python train.py --model="audio frame classifier" --n_mels=40 --win_length=512 --expansion=6 --init="trunc_normal_002" --optimizer="muon" --momentum=0.95 --orthogonalizer="newton_schulz_5" --lr_schedule="cosine" --adamw_weight_decay_other_params=0
Rows from block 6, named by matrix and row number. Rows with one number belong to one channel. Each number is 500 + 25 x the weight over the matrix's rms, rounded and kept within 0 to 999. All counts start at 0. Numbers have three digits each.
# convs0: expand pointwise conv (model.blocks.6.convs.0.weight, 960x160x1, standardized in use), inputs 0-53
# convs1: depthwise width-5 conv, stride 2 (model.blocks.6.convs.1.weight, 960x1x5, trained with AdamW), a 5 kernel
# convs2: project pointwise conv (model.blocks.6.convs.2.weight, 200x960x1, standardized in use, transposed), outputs 0-66
convs0.367:463529520500487499490493518518495497499476511505478488508479529529524501494559503512495500503511502505518521502524500481502498490518487497484496494522497486505520
convs1.367:522516515498479
convs2.367:500488497523521511517496487505486514497536501470477464476513534491497505506498496516525541495520481490516472481500487509490479502490503494532506503517487491479496518502518511530484498491506524484507510
convs0.368:471455475499533479469487507490532502477512504472517493524507460552492490489495496477517500504498487482474518489511466510497507506474511493526514452484491499501524
convs1.368:474484478474507
convs2.368:502498479549475505519495477490498499517533528508536479477532491507504486480508525534524502504501514489516484499511488512511504467508548486498486514496474500526506502508478492476515470497489462491551500
convs0.369:480502507516524496499506475509493495523514517504508472491538483525503520533502515477530501518508508493495510471491509506503481489490487508475507502524524501459479
convs1.369:475467508516497
convs2.369:498504486498488498509500491484491528492488494495525510516530507474496515488475506512512496513499519502494503498502491484501521475509510509501483495511492505534495489489494506495512506494494507487516484
convs0.370:459538552516521529519523441434484497492518507468536495490497527447511529498498512507503494488527499498538495489471488536476468549548510508553503506503523567494456
convs1.370:504524527519500
convs2.370:446490465558486502528517479487482480544482513488525522560461524468519559521461449497475530479463519486487455451493484531455518484500541481514505490534516501524539474523487512542479427515439484557543473
convs0.371:451499518465451516466534472484530450498456504508522488538546498512495538559486555469478504533493496503507496469524461469493456549451528496439513481443484523508508
convs1.371:518470456452449
convs2.371:453494453485500491476522470475486514522533517485510463495483516521503490545491464470515501476540505491511469516554467459485528495521546497469505492545520508486506520472483532496519543485529554479484499
convs0.372:495530534507515540589594481539498492520493566542475519521522457558498490522544459438479486488464558517505494443513521503568492451479573531470590530545523495461473
convs1.372:521530519502487
convs2.372:477457539534478541449442479529482519497522495511501467472457506479516510508525478522522503491526455421528473499528573510466479476419566548470532519508547495521502462496494478469531535422514499465530514
convs0.373:589483522519496520480517566518628486424502494570535531489529478455593521540523526482569404579513487372484473515490515417453497452480539499439523530469477576534447
convs1.373:504513528516528
convs2.373:490548496554449482547529534459481548494453504467482556583502485528453496566562481442482539514486496525426603542491502541465561475488524507505499511577559516446504519547496470526440467585525440482502520
convs0.374:508509496494505508506528470511506509468520471491508484524524535553497513518481451498536534534524469525536462498497502489544497469442510456509514526482506519443493
convs1.374:468477457462459
convs2.374:481469549541488432532470508527518507462497512461491497493562522495499518511472481483502462518469465487472453488494495525482502484499541508479442525516487497471569463506495533469540475494494512511485503
convs0.375:508535513494489512498493511486495529521528504481501484487464471514507489494498501472510497534528463467489491494498500510534501515484513491488510499531467521509477
convs1.375:509510528514493
convs2.375:453482511514496510516496505511482489498480496480520501482482495493492479504479470491497530524456483475507502489499489514497480504495545476506457501481492489504482501480519525518502501514505517522490478
convs0.376:504495511499512481494477494511501517515492497509504497496492504524492502510501486476503499509508498493497514473515515502498501507496479497492495484501502504506501
convs1.376:510492517475494
convs2.376:508496500496503490499495503509492495506485497490511496497497510503512494505514509511493503496510493502518486499498506493496462504501490499506504504508490484516504511502497490500480507501496512504504514
convs0.377:498504517505496523473512488491514482486505523504501487475515473475506506505514520497498510472493515491470521490502485508526518524514518484480488497520489496498472
convs1.377:497481509522523
convs2.377:540511499491537498518524522476504503498457519527497499511508509527490493500487496513523528475497496505499478483493481507495509496488489505512484492495497497487476510498503524507492506491491485484509518
convs0.378:500484508496525510491499489511477505510474503483492493498514496531494493516481500472508509502513493485491511492517526510505492491492475510469494488530507511483508
convs1.378:484477511505494
convs2.378:490497507487486493512500510487495495498498511481508510488518498484495517495496491490512523499507510497505508498501511495496501484503505502498501514497489502527491502487503511513516514498506497489517504
convs0.379:512514471491501459459449502453500460528492543486494481468503482534520518523522501522512501540462475558489503514531519491469492476492581581495521513424490597509559
convs1.379:536527508505515
convs2.379:534454461506473559543465544531487470463601524479474499468547447485476457528433464528468549462534453447469492470440499496488465508487495466497536557487413488561495495519513584532529533535524465495471484
convs0.380:495502466507497476488487487483463497467505531508525499479508556550512536544548568527506515525529474519499514539520516554515526489512479487481524477525479510484472
convs1.380:534506523528485
convs2.380:533497511500471549503497492494486518513516484497491534501516520482454531487531539511514479550489485492498474453533517512495491493513505515523519488518504482486524516512521538512495511460545520463468514
convs0.381:486483521503477508494496499505520480507494507496505511494495504493501509508504512504516499513492500498488498482498508513517482498495496508492486500490526494495503
convs1.381:478487490493509
convs2.381:504490510496496505511483487500498503503500513499508499497509491515499510497505503499476507502501485501504500506503496499498492504502492499488479497500503503488507523506509485488500496479515512505517497
convs0.382:509483533503472501499498495502473494503499541536535452512499539551553527512543490524452499478533492489486398519470509506495417488463479482501535452483481536496466
convs1.382:453472473468454
convs2.382:483505546469509479493564498478444480537504487498501451528505503530496477504499510531514504473548552531473520529494510507556530463507478492496524519525547476514456485516510489479458514556499487512540475
convs0.383:567508491462522503504506490507529561465491504545495517456519412487536526495451535446530442494497498417510511524456454459547489509455482492462526527467556535576463
convs1.383:524542521499495
convs2.383:498452502524502516560511524547467517478496469509480552504481487409505556466523531461459508521498506453505520535507477483496443452491462456468556541462539523487474525525512565528539513593429540569421481
convs0.384:515457497508535439483486517529526486516470523480505460492542495508497493463521478524494454544457526481497520504492487551462481506493466485534558454451489479490507
convs1.384:546522475475474
convs2.384:540517467380458531501488553540509540470536503511522463472461510462474486485460512452552494495505517500521522508507520456517447472443570574553495553520549464587486506523515517467482531513448459505449460
convs0.385:430483471500490451538501506493495563562536490514514524462523561553490524517510442531496494504513515464476531494406527499534529481577476485501518485503463484456494
convs1.385:456413445495506
convs2.385:509500562506493503493457443545536555496495459501473524514515479484504462518533460485466484493489451531509474493469482499543487540469529527487489506518509600525517503514509501459523477524441493494468523
convs0.386:473507519468519507453516503537518498492507531487505474544499513524468531496508512443488441533470453478515501475464484525499473514514513486544532520474490506484515
convs1.386:470460456463471
convs2.386:500497440522525501441518493482482474475496541535471553490500485556485504488500466482493468500486521490475498442518476476466501483507525540510526479508442500482553489477499537473519450487523483487484475
convs0.387:495499502510495502487484507512508497489525491499525482494511485504503498494496507488533506498492497490501506488485524504523512513502462494473517495516468498491492
convs1.387:515493504473481
convs2.387:508501501506504504514510510499492492494505487476507495493503507500509498484510490508503530501492507512517512486505514488508487494503509491495492489493489486511504518510502483504482495498506502494504500
convs0.388:493507495514511465479513499495450488511484516491506498468541504538493487514519485508508524529512510497483497520528491481516475504466533487466520545515506502465484
convs1.388:475488475484480
convs2.388:482481490501477477476498509516441481463492537485507480487536493472471492493478527477532483515488491540490495519467489531492510489475510460499510527475513491484505497487492510502495483466499500506505499
convs0.389:504497523504524479500511518508510497512489485512472496525483499474497504472506471506552511538479488513465486524483505492519514512504499459470492557486498507532484
convs1.389:473527474508487
convs2.389:489495535495502436504494533485483521505546510490513517517508509513502524448512521483517525478474517484480524483515487525469513499477477516489497519487527465482490513488476519499498535487488484506512485
convs0.390:472458490497516494502514494516504542476506488495475511474518487524501512513520492527466482506518474474477498485477495497507517517474521492502525451512502525495516
convs1.390:483481464479479
convs2.390:524504495512508488517497521490512504490493528494501448521523507496541512500519502519535530502501534492520493485539529513501498527506561537545482480499494469516524482476499528482543534444536522492527524
convs0.391:492490511516508487513493513522482496495508495495503503487476503504512508515508511493499488494483496493491513476500522485512518489503478502503496473496495501506478
convs1.391:489501499515495
convs2.391:498493503499504490494500501496490501499500512492511506495504499502497504501503500497501490497493495499501502493501500508491489500505491500496504502505500499509499487492503510488503500498502504497497506
convs0.392:504465493496557553535534519522553533584521511501456526480469525505447492504521482496497476467579467525585424491483507484521475494505516513533545489470471571428481
convs1.392:508510517509527
convs2.392:469536497470536508444470501563498532524525471505522496508449445509516497492494539462524485478497494452509441468496504484486486465510501470450501526490541454465459476497461494460497494533503511496522504
convs0.393:525483513502530496489516524536515482514493521503491501503523484533501505499526488490496515503513498498510487489506517509518499485509509487505522503464516488485502
convs1.393:484491489491491
convs2.393:511501498508494489512512511509503533505525509511494486522506524483494511489505489528494487488489520515496490486504514497502503492500498487494475515492494501530498527503506491485483488486497506507493500
convs0.394:494465523508481476482503530530480504501510532506503500493492498512532485483522520480508489484515516493480495498503513491498495515518489497493507498504507496508489
convs1.394:481513503486495
convs2.394:492501502520506492510490498511484503510506500491511505493496511502496504500509487497491494499499518497517508492517508501501498513507495495492486503497511504514502507497499490492498492491500504502501489
convs0.395:495549458499526468490506475501514530465493469514535488518507498562489535514505517510515487494526498512562459514477518510512487478464514498481494486478450554472485
convs1.395:469473465473475
convs2.395:497504531506504499501447511523526502469487492498522485538542535514494503511460451508507499521491494535467524495499497509527527531503548544492474499471485541502530510533524484446487497496493510520497513
convs0.396:507505502516508484505532513559495512501471491495487489472496505501508491513534515492497498498511473465492498489509518515504504502523479496516503514500492503479540
convs1.396:491519510477478
convs2.396:513510510505500505509489491518490494500499506505496512476482502508512503512522488496491523507498511507501492490517497516495468492515504480495497513491499491507503516498502470488480489498492506498515485
convs0.397:577465533467493449515464538533498463469491520442525502493496465472497516478513471467549463480537466460474476531507523455461538554497511503575537445515472463445541
convs1.397:452451491526519
convs2.397:550502539530481557493498520487465471509474567476623510513522516489464539505543539531514513524536485529458507513512514495541504509449487509472435499446545527461523415474492508501546481530500499495457454
convs0.398:471490465515485512487502503515508498509479492478495477518480518500537506519503502455491441511477486458472511489501468498490513474515549488512545523498484502516499
convs1.398:468467479467475
convs2.398:483501538502527496495478459473542476508494503488527495478517500508502492497499504491531536509461516511536476501473493507495479497527522484461460503512495478478524424506514522483524529489501478518496509
convs0.399:464491519538433493516464511486488454510490478485477461447443497493500484468469484565478505517508538488498502487505485506490510483523472447533483490476457576491473
convs1.399:532540527479450
convs2.399:457509562531498524452503510470457488455429494545504582531486479510480503549506508539500504532492509496487533548519492454544512505470486484471518541495447480512530551546538497519516465442532543542520463
convs0.400:492495528509498490521495506521505483516496497482497492478490498497504507490488518494517490496495488483484519471517511517518501507506507497492499493497487505494489
convs1.400:496498509500516
convs2.400:505498498514496499489504501492501504496494506497497502510499497496496503505495507500496499489500500492503501497497502508496493506502501494498493498506505501494497504506501511506491501506493511488499494
convs0.401:490509523517507511531463481506493460480531500521506463504545469540492524504512500466520458494506509512500516483477494493485509487485485487517493508518510489471495
convs1.401:514515496509505
convs2.401:481507494467507525474524516489509467518486511502493503503502492528513504513496509482525526474518512508506521504509516507515497510496494496525510492495496505494479484511494495524503503503511489505513495
convs0.402:487496518505506507515494477488464495494471482532515478516505493526494440485510510533518490497507492515484522517494542479518511498486481484506521517525483489516471
convs1.402:517487448488518
convs2.402:504517452481545495523523501475508487516471513519481508482525467543479474474493521516527480501536499496479510492539480491537538494523540524483516476488474493521512502488481486496475496531489495483491470
convs0.403:512475501506506493502490526486481506460470527487494501462482508577487523463535518501506501507511485449516515519513476518444514490489524537530527451528493515477492
convs1.403:522534510508476
convs2.403:495475506461541528489497503467478479508495481500506485487478509476521570504525470478506470495497468481524502498488480498474464533498521457500489504500493524472528471486518513502491476516477496520471530
convs0.404:455536464531482498424526510486474492495469557480481443471518462490474488456496444560498471574496434496511496444465522444514491456499514463504494484483477498508498
convs1.404:542553516460438
convs2.404:548474519551503534442450497424506420532535472444464493501493516512418562567558484528415515477530478448555515464423467497479507488449532511508526528468527492534549577491546520479514518553511515480432554
convs0.405:516501517516517540525532501534560530483492506503485503495514468445537496490460505515485498496525499504474513479527453510504508531510514516497414552489490535494578
convs1.405:465491520543525
convs2.405:531528469575540505478489470524490436473554494485526524496534520585469483457512551555567527512523501528477567496504492453465481468462461516520542561471516473496482518469482486521486483450441461499520468
convs0.406:495517487463490505489474520507513538538488442519537508462489493472530520501500497549546513537527511513480474467557501522459491470493505512474491563522486489479477
convs1.406:486486523545527
convs2.406:487420423481597474485462510492505548486534500473495532557492507467513468503473494557496467545505517456464450455517481437487496476501556468553532577506499501447568533537509499469542535470484542536566494
convs0.407:499500505533474549469464556510460535495539503483461472501478516507484496504471498496531563469539496531495500470490523461504512484520526479457453475487470492533572
convs1.407:554477484464484
convs2.407:542487492524546428564424485546501508489470485469479526437457559543504479509492503505525517471520544512527545521458498453430482476520547544483521485456465502507474527509488496465460463437598526516489466
convs0.408:506489500510499500492502501518497480512488501479523493488513502501500499499502515492506499496493512489510517482491533495509511508504476493506498511518483515479492
convs1.408:522491501477476
convs2.408:489495512517482508511514506512490494502497496492502500486499509497519476473499495499520508505498511513519493503509516488510495498508511503498501508516479499518484516506494479507493483519529511507513491
convs0.409:526492531519532494507497490496481502511502498466522492491507440486505514468508516496483483508507504474480482504514507491495507480518481500515521502495467489512484
convs1.409:542499489505497
convs2.409:479482497495516521513478518543492485486484496501510500494504513492505516548468460469486594471513469516513434499536484527515477471487497502493499512501529472508516520484521517516507463496481474522492500
convs0.410:525490494508528470528517531462497469504462498489505505518506501489512520483466499481488507503489477465479441506513477525516558542518513499551497464513499465482513
convs1.410:505487466463472
convs2.410:493497529497441491475477532501518464535511523500510490517483471461489521482449470518497510493480512470516454505467496525499491523473495518499484505487514471525491480484560521480511467527480484524464522
convs0.411:472496499496499496504488511498512507511489512490501500500504496513501523498496500484502492491508493488484506483508516498509499505514501490508508482507483510494484
convs1.411:494517506495517
convs2.411:508498500520506490498506496509491507498486511501487495519497505508509499510504504493496494493510496498497481500510509517500501510496494490505498504509502486504491490513495510497494491508498501515503497
convs0.412:489513501495470496506508515492499480509491527475540488492474516521501505516499514492526520498553518517493518489483484515525514514515491494484483479510507498462521
convs1.412:539499498524507
convs2.412:535499532486515499523523527490549514528503504505497526532489515492522502499524518509454516472515489489507491516468490503531482496485502548537545505498499494486501515513522535487487517461513480490488462
convs0.413:503496491457486501499487515484493519511485517525517503512499493498519494517519493504506510520502489494498500484511514512502514530475532492486519514465493512492490
convs1.413:484461472511515
convs2.413:490498515526474518494500497492480485481507506503518472555537513526483501465502488516502511508520508526523471489539474490518512519505496536474526476506506475493494511507492501486498515459473496523514493
convs0.414:485447504486479465506514456501511483541510498473478518462446495519502550510505521474492496474516527500537527540543496553454490456534505500499477510477498488508505
convs1.414:482484513539528
convs2.414:456472517475529504521483472492488458471465526460521532527512476545513529476481505479558531497547519492449465506433510483448449507485493509468539495529480526537492473486517566515493506478478492422513536
convs0.415:560406502496546522506514418556500496548484490571414507449510450548443428510540458499544477522494452540529504469494403483538453494488495451512549500506442645468465
convs1.415:506520504514520
convs2.415:459518481492436491493399519490571503505482470492498519521476493518482502509440524472487486449514513507544463512484475593492472548492496508565516530524442515410515477497512539497498555546449438463430477
convs0.416:469493489498511484507498492497508501490490528485536499506466493510525526491504474493500499492488495486488489486502492494499524519487527487508496481488472518464499
convs1.416:493495471471482
convs2.416:470495496543475514507470499511515467533523518510484505472493507494479472491511483491510485522507510496501488516513519469496488502508539492457504521524513502547496491503504490477516489503485499496516520
convs0.417:490527535481507523498489525494511470513473499506535482486502494513524507489499507498498504499497501486496497485507481498527472528532511485494491517522471497468521
convs1.417:492506511512520
convs2.417:514510516511512518515527492499499503507475505491487499521497499509502509517497489538496532484508497497517484510519492492498481509492489485502485503511512505487497513496512523474520475502509475480503497
convs0.418:509470527486513471476462489513493494477508494488510516485518497492494513500469515501488479482498519476485481509512534503483494509509495497517523487497484487491502
convs1.418:460513525497500
convs2.418:512490468520488504479523499489473525518520504474503526511504513497482514494484490507502495492502509491521516496495498487506502499487499485500514491483505528501506482510492487479486507493502515490527496
convs0.419:592567506509498496478522507498516462465414556446619468536501531508627584475505533510506492507519424495427447504549585517537475476570530482472478560473472504440492
convs1.419:504515518524522
convs2.419:502492481510506478514487517518502491524478526516496506477514497508497545526539446568530482527475529501463479525527531478459440433498465487458455527580511444471523585453493553499513529490524471467478501
convs0.420:484515515535524502564472497518534473509463494452499498452518472488560499488512527407512491557480524458519537479488512509469470463498525478482546445448475526499447
convs1.420:532529523468499
convs2.420:465512477435538535541504479458567499525516537493485491423517510434505503539510504440473522440457485543464464530498467490465457542502503517462496521418477474450518521498540486509470448481571514519479503
convs0.421:452467560487491429490521500525516491539457487531498471499477496514489509527496532501542494525472489502533497471477510526504498493488488507484504514516542496485498
convs1.421:480507533477446
convs2.421:459464485513509510529502550479475451477525511554532481486476562513485529442471538518455495478494511506500486478498485494507466540487475484508487540508519508485481514526515507494552519513528434449539505
convs0.422:493530511497486549526537484518468498462486490533479504500520521518461486538503523512495517510501463493500559490514500532481486490490497482483470495516509491508479
convs1.422:512542500520496
convs2.422:513489512465495497522524506501499485502507469487502492509487481518444478481501489503527488498479472503520502454542524528464479499540520506509502474500540526489475535496517504478516500486453503496513484
convs0.423:501539506500476463506511548495538497467502477506507463520506530512507479498471509482523505505528458475508533505486469502483494511521508505496516487494497489513486
convs1.423:511508517520506
convs2.423:511475526504515496488498536529467487483482474466489508516513473514508483511490479516503491504496491496482522531512512506493502496525476509482506507515499483467496512502471513497523496505498518500497499
convs0.424:492481504502509484463482505504509490519513486504513500502511502505523487537498492490471512497478543512458515489520501506504509500452489504478527513514516508492457
convs1.424:519506482446493
convs2.424:493481495499522524510478447502485519488527500517501465513476501462516494486512529502538516502527490480479494489527504512509495515503509530474495477537498504504524488498492493513510509482462512498445551
convs0.425:565576531507558466520574510505543530541552554501518499513505496514447504482515514480480499463499411458515523474521414540511505523524471447512517458423473538453511
convs1.425:484503525532521
convs2.425:525493515495605465462535488482485471502472428473512535490498505524508478474522468523557438500458514536485491522514485498502482484499505486513457466509494523495499484447465536536572504468477569435491555
convs0.426:519523520495498502468523495541506517503545498503487502540498494482514487528524475478504472489515464434498465487511515456495465506526535499475484553528467551508490
convs1.426:489473469469476
convs2.426:510519475492510472489479507484527509503502489500507517475476494503507475497527524521502484459525492493485498478532512517531477511479498505482489536489508539514484507508495462484530497484506514481477537
convs0.427:481494495520499495507483520503484522496487501493496508481489519495499475495504505501513505494505514485497485499510491502554511524483501480495510492488486514504508
convs1.427:522515506470510
convs2.427:499502507503521490509498514521498506499480504497484509495509491505513494507492501497489511500512488482500503515499509514485505498478495499506492492501483486524480489492518492499517493482503505497512501
convs0.428:494488520486485492492511490516502503496500499500518507495489517488533496489505498489503488497505505479497504495514507490487511495490511505499507475512491497495487
convs1.428:498517499513497
convs2.428:502495494498516510506502498514511517502499493495499498506511501499518513512505474493491489496493488501504493503496506525476500502502488493500490503494515497509505498514495507487500499502499497506504504
convs0.429:509482520500504497495499497492499500497513516510495497493512511495501507503480504514489491485502492495480505497506520486499477514493475530488510508521484484497500
convs1.429:474496525508509
convs2.429:510490485507504502494501500487472497506484506495472520507497508524517502519523520519507511495503494499515497511494496464511504483471502500521501503481499520490511481512498506488500505483502517508512498
convs0.430:517488496485505490497551500496504512540440480507510465504513480545525508479482520487486489484512547459448545477524499515490566540472530532507468524500526488475524
convs1.430:524485443452461
convs2.430:510531481556473540478548513539512509503503488486516491508464492466496529545478490493490445449496487520545519504488492501501531513505528480468459497529474492514518450500551494498505472506526535460481519
convs0.431:457515448496504452486464476492471513509513486508543462494457402575499471476513501497538486510522460465554449451489528472475488495491483522474530517526533525512481
convs1.431:547535474405496
convs2.431:478521542487484495539491536533483484547494520533489490564482475557451534434487503460464502466429485531505452485508551535475476446484501479454512439540529524520442556501531464507539506524501522495487528
convs0.432:475486502483492491501482497507504532505514515499520491508504508511519491504498515471516504483515513505473500501506514485492486510499495496497519494487492503506506
convs1.432:501509499510501
convs2.432:494501495494507491495503507508504511502491509490500504496502502502513503506501496503502492487497497502502491499497502509496499498499492498498502501497507496505498498495501504502499503499502499497499506
convs0.433:467558501524469498447539524504479508530504535523467519485529499528473481517456477457495492478488505486515501505509470486456501518520507498467485502532508488517510
convs1.433:483470474470479
convs2.433:485513440493484496493494501507472461493504516513520465448529505484504532488515521506452544507514471519504495472483498520486538467478488506540524544497485510493501521514514504502493507466496528500500511
convs0.434:483418459520525505463489463460548513473544515488440500475521491516515425474540510442504526503524512532505501436524464507503485526518511527490592447510499527534450
convs1.434:453472468466470
convs2.434:527503442488475476492509516485477497534522556532543469486531498514525473516488523549515521470466553490499519498551474480468477495486570487579476462507502452507540529497452514465552493502487465469537526
convs0.435:492532514530502515497452482519526508518543469540514504484519510520534474483484501489512514459517491504499501480468518540524510509523478536522475532513517524502479
convs1.435:541523505456482
convs2.435:485497508495511439521522511496500519492475517504503510503497497529505475484509478466461497513529522516502460500504510490485514497502457502490490475471503488517483502470462485485511467525508458526533536
convs0.436:497520479472501504484468500487514511480472475503496481519525501504544517505514495509488545479490492495537529465520498521466523553511510500453531499514460540447487
convs1.436:527522476451455
convs2.436:538509526518517496523514505501512516533478494498490486468493538511551462456503491526525523483473459486471484499520509520550448492510525485517522453456509534475497535560472523491531483491517520500497488
convs0.437:513520441460481470478480480502512516484510522506524504509509496550519546509505483515479480538489475559492482541513518504520532464495530543513511503483503553529525
convs1.437:512518503518527
convs2.437:489472511486506501495511488520487489460460481491488489501517487503450491508474492542504481513529487514492532476425531467535482537486468477453528532473516523474521497513523594522548489506539467480512489
convs0.438:513479466511545521504500510520509526497465552494483499497503477530496530494509494483490508481517486485489471473514503514533493491495489472491511482482479520489540
convs1.438:478489486482484
convs2.438:503513536505473490517490502509524496495518508507491511483515479473507494484499475514513466512485503520469498486526503495501524487496514495517487498495495516526517485520497505475507494489504531499488513
convs0.439:487543488514528456513473503482493545499487501496494511511529485500522512507530471479464486509508475474510562476483529549456511504543507479462515503511467515525539
convs1.439:479529544525487
convs2.439:508448494540499462523491453470449495529486496455458458494496491499483503547504520511545542481467452473519486482514485547476494529499521475491498498518490461505496528446533516531482515495516504515439500
convs0.440:503484522492522486494502499505471496520502471491495501485507495511499525508502491485518522503484491504500474500486511517514516507488500487513488483516485551508470
convs1.440:514504464472502
convs2.440:495481493488505511493499494500491488500508498508498491503503519487510498494489515510496493497473503506502515512482514515507488513506484511515501494508483503509497504518486488500489496472485482512512508
convs0.441:498512495496511506515501495495525480500499521507498490491495494498521497486520501503504498508504512486481512505503496467495487518503538481483484486504494480502516
convs1.441:513509500493519
convs2.441:511529497524507529514498496521487499494500500506497488522506490511521494500484492502510505501508498498486484500501510515506507500498499501503498488478521506475505499526511491480512490495479503487493495
convs0.442:500492525525512489496489513525490497487493530492492484476484488522507509526501519488506495508500504475516513492508499505531485500492475497510486491510514521480486
convs1.442:490511495494480
convs2.442:505510504510506494509488506508476493495514495500502501500519505492514507500502498501499505509497507504506490492507513500496494500514506492495489503493503498520500509497509497484496495480506511496510500
convs0.443:519502513508525512484489500487474491487464508494501485513501481514507482504530499523518517504502477477472471476510478513528482513442525512512497496549509450494475
convs1.443:475483532490506
convs2.443:510476525537503533469518515518532556517494475519493473499476529509489442496483507485490516489541527507507554498494509542488504493492505515484514512462468464463437513489534505498549474508511496513521440
convs0.444:485543529492492476487510475536522491497480514516474483519449530515470453481459517489474484546539516495442465454503476481481494445478506468522504523581473557471465
convs1.444:471540549505492
convs2.444:510459462510520550565572433563461530510561457454491482497458518453432532484584519449474462448512513520516471466508494514523495523530501477484474481464470533522526544493498533548502499513535515480529489
convs0.445:503498515492479536478512499503510497495501472487490511493506500500502494482495506513504495491483498496501519490508514509513489511509486511498500474513511483491488
convs1.445:502498525495503
convs2.445:511492511498503495493521511503494509500495501494487500506500500492497495505519501479511486492489503500504501493508504504480497503496500505499505495503505491514483495502495499503507490501509502499516501
convs0.446:495508509544478479484493507545525511511488485546510472499522490503504530510479488516491506506464499496522461476527534518528475516517509499491518518558504495449484
convs1.446:484489475478487
convs2.446:499532495512515499527504483497466515513499496493486503521516508488483517455502488489507498520468518539483494518487528531494517521478480499501511502493506503524511499512489506465450474525487505513510502
convs0.447:494488497493497483496525545502517515504498498491496499511484495512493470472488498486497489512471519548494486502488501495525502489490482506530494485505509496485468
convs1.447:472486500537514
convs2.447:520509499510506480514502490507520490525497489481521512499500501506460503514540495504501516493507520516517475503518511515507484532512501491495509480496487509511519489503499494505493481512511529506490519
convs0.448:452495506535536548469514481509500495504469485536513458500512468516518491490525481489488523491485515489529491540506466507503479492487490525492516472523555487470525
convs1.448:532537530467456
convs2.448:513432555527515477514514514462577459497516516499475487474475514525493521478509474478498540521506543477525467502540522465421490471464500442468472509537505565471534503485519545527485493471527481496483528
convs0.449:519474490506493513516493455474503532506495469512489481516504505501464511490549529525483497536512490524487487479485485500520506491509487509487544554449481469475522
convs1.449:455462499519511
convs2.449:527519544522507480508495465512456517523494484455515500521538508513475526490488557516500477526508515520532529492443489500541491505516466509492545471480476487465540493471486512482526526461487548517503522
convs0.450:498510490464506473544517472479496498515488482496490493490484528500536476502513516496495501510505491478480481539515498512495485502528503482486531484466488522513497
convs1.450:517521481495522
convs2.450:491501473497509535520507516491500504488537508498495510526502469497466496501478504493519503470498480484492498518489501502485473496493482493484508484509477483510537504477508521495507508532548512480501504
convs0.451:512488507516491480495515510521460517497505516481505520483472479494487512493497471481475493527450521502563498487494481506524506527489496469494519481488519501510488
convs1.451:469519545478505
convs2.451:491526460477529488531472472551509509488505469515523484480466511503508452508489480436503471502480480482507512494495482530491537495495527510511520491509476485545519492454497502507505468507529533500445535
convs0.452:477529491498513551519492522474524540486524464481470491532503502535484493515477504523519544492456519469508477528458487523521488506480491468526525485463492481492444
convs1.452:476472468466465
convs2.452:499522502496504499502494507518513509506483476506525503504507502540516479493470489497489494514490498454497540468532524481496532497477518515472504518486498502500504508467520481461480502520493482484457504
convs0.453:514521494524499522511508478489508515485475480488490500499478481503508537499499512447476533502491524509503515510502495521535486511520537459479493512514487487544474
convs1.453:484486524522533
convs2.453:521477482512549501525487533454478484508472520488526491492491453560480464468516463510542519466519514510525507444494498485516461489452518508469515516510465484531465500489499476513492507529544510467523462
convs0.454:507493495500491499507493516488504500496482524492492497490483520510510495494526504497511496502525512506481512500509502514513506503499505497492513486509493504486487
convs1.454:527510505512490
convs2.454:511506506497511520531504488490499501514521496480499503501497518480502503507507515504525470497490471481504493504494506521483485481496520493517525500488514496489500506502513520496493489493516489483514506
convs0.455:450497521557443488528509490486517554476505502517555484480504548502545451484495515483490445523471520453518501433498511535525475529486553494458491528534471496525451
convs1.455:467461461453475
convs2.455:507496523480502512464448472531515451536515395514548533499499483489472492467510524479475508542492494507490533481511462479486507516496499510476569441474492505471503481504510490490535432510463454503509560
convs0.456:497490507499465435472454502518478498518546462514494498462473503481516521470516502499517449499517513453577431538504455489475478476524515523472550490574501512515533
convs1.456:480459471479470
convs2.456:508488464460520501471504493518453443535507522535516507468512506475483504490545550506533510491511489517479528514496526520496481487483491444532499479501518486493507533456495527461511463555477491543496467
convs0.457:505502506495465492499522493513508498495526497496502501488509515512510500501425508477509521557468462483455455494484520509480494512511508482534507500535469562545494
convs1.457:481473475464478
convs2.457:527529480472514485452468515521491483544521528545514496519433496497538497483492498505516510510486476486559532499502499487510500492521494540488513535539501478511509525483500517464518476485446483506531520
convs0.458:506463464509499492499506456532529539516481481461480483459546513488544509471478569412518545471529552461512528466469491509513417498475528488490521480478480542487452
convs1.458:515523518502507
convs2.458:498521436469511475499544491519533556525521542526527491486504488443497467538476474486467514402485487519511484499500501475429442543484496509478521529479532494481477505502485513504473468497533535544446483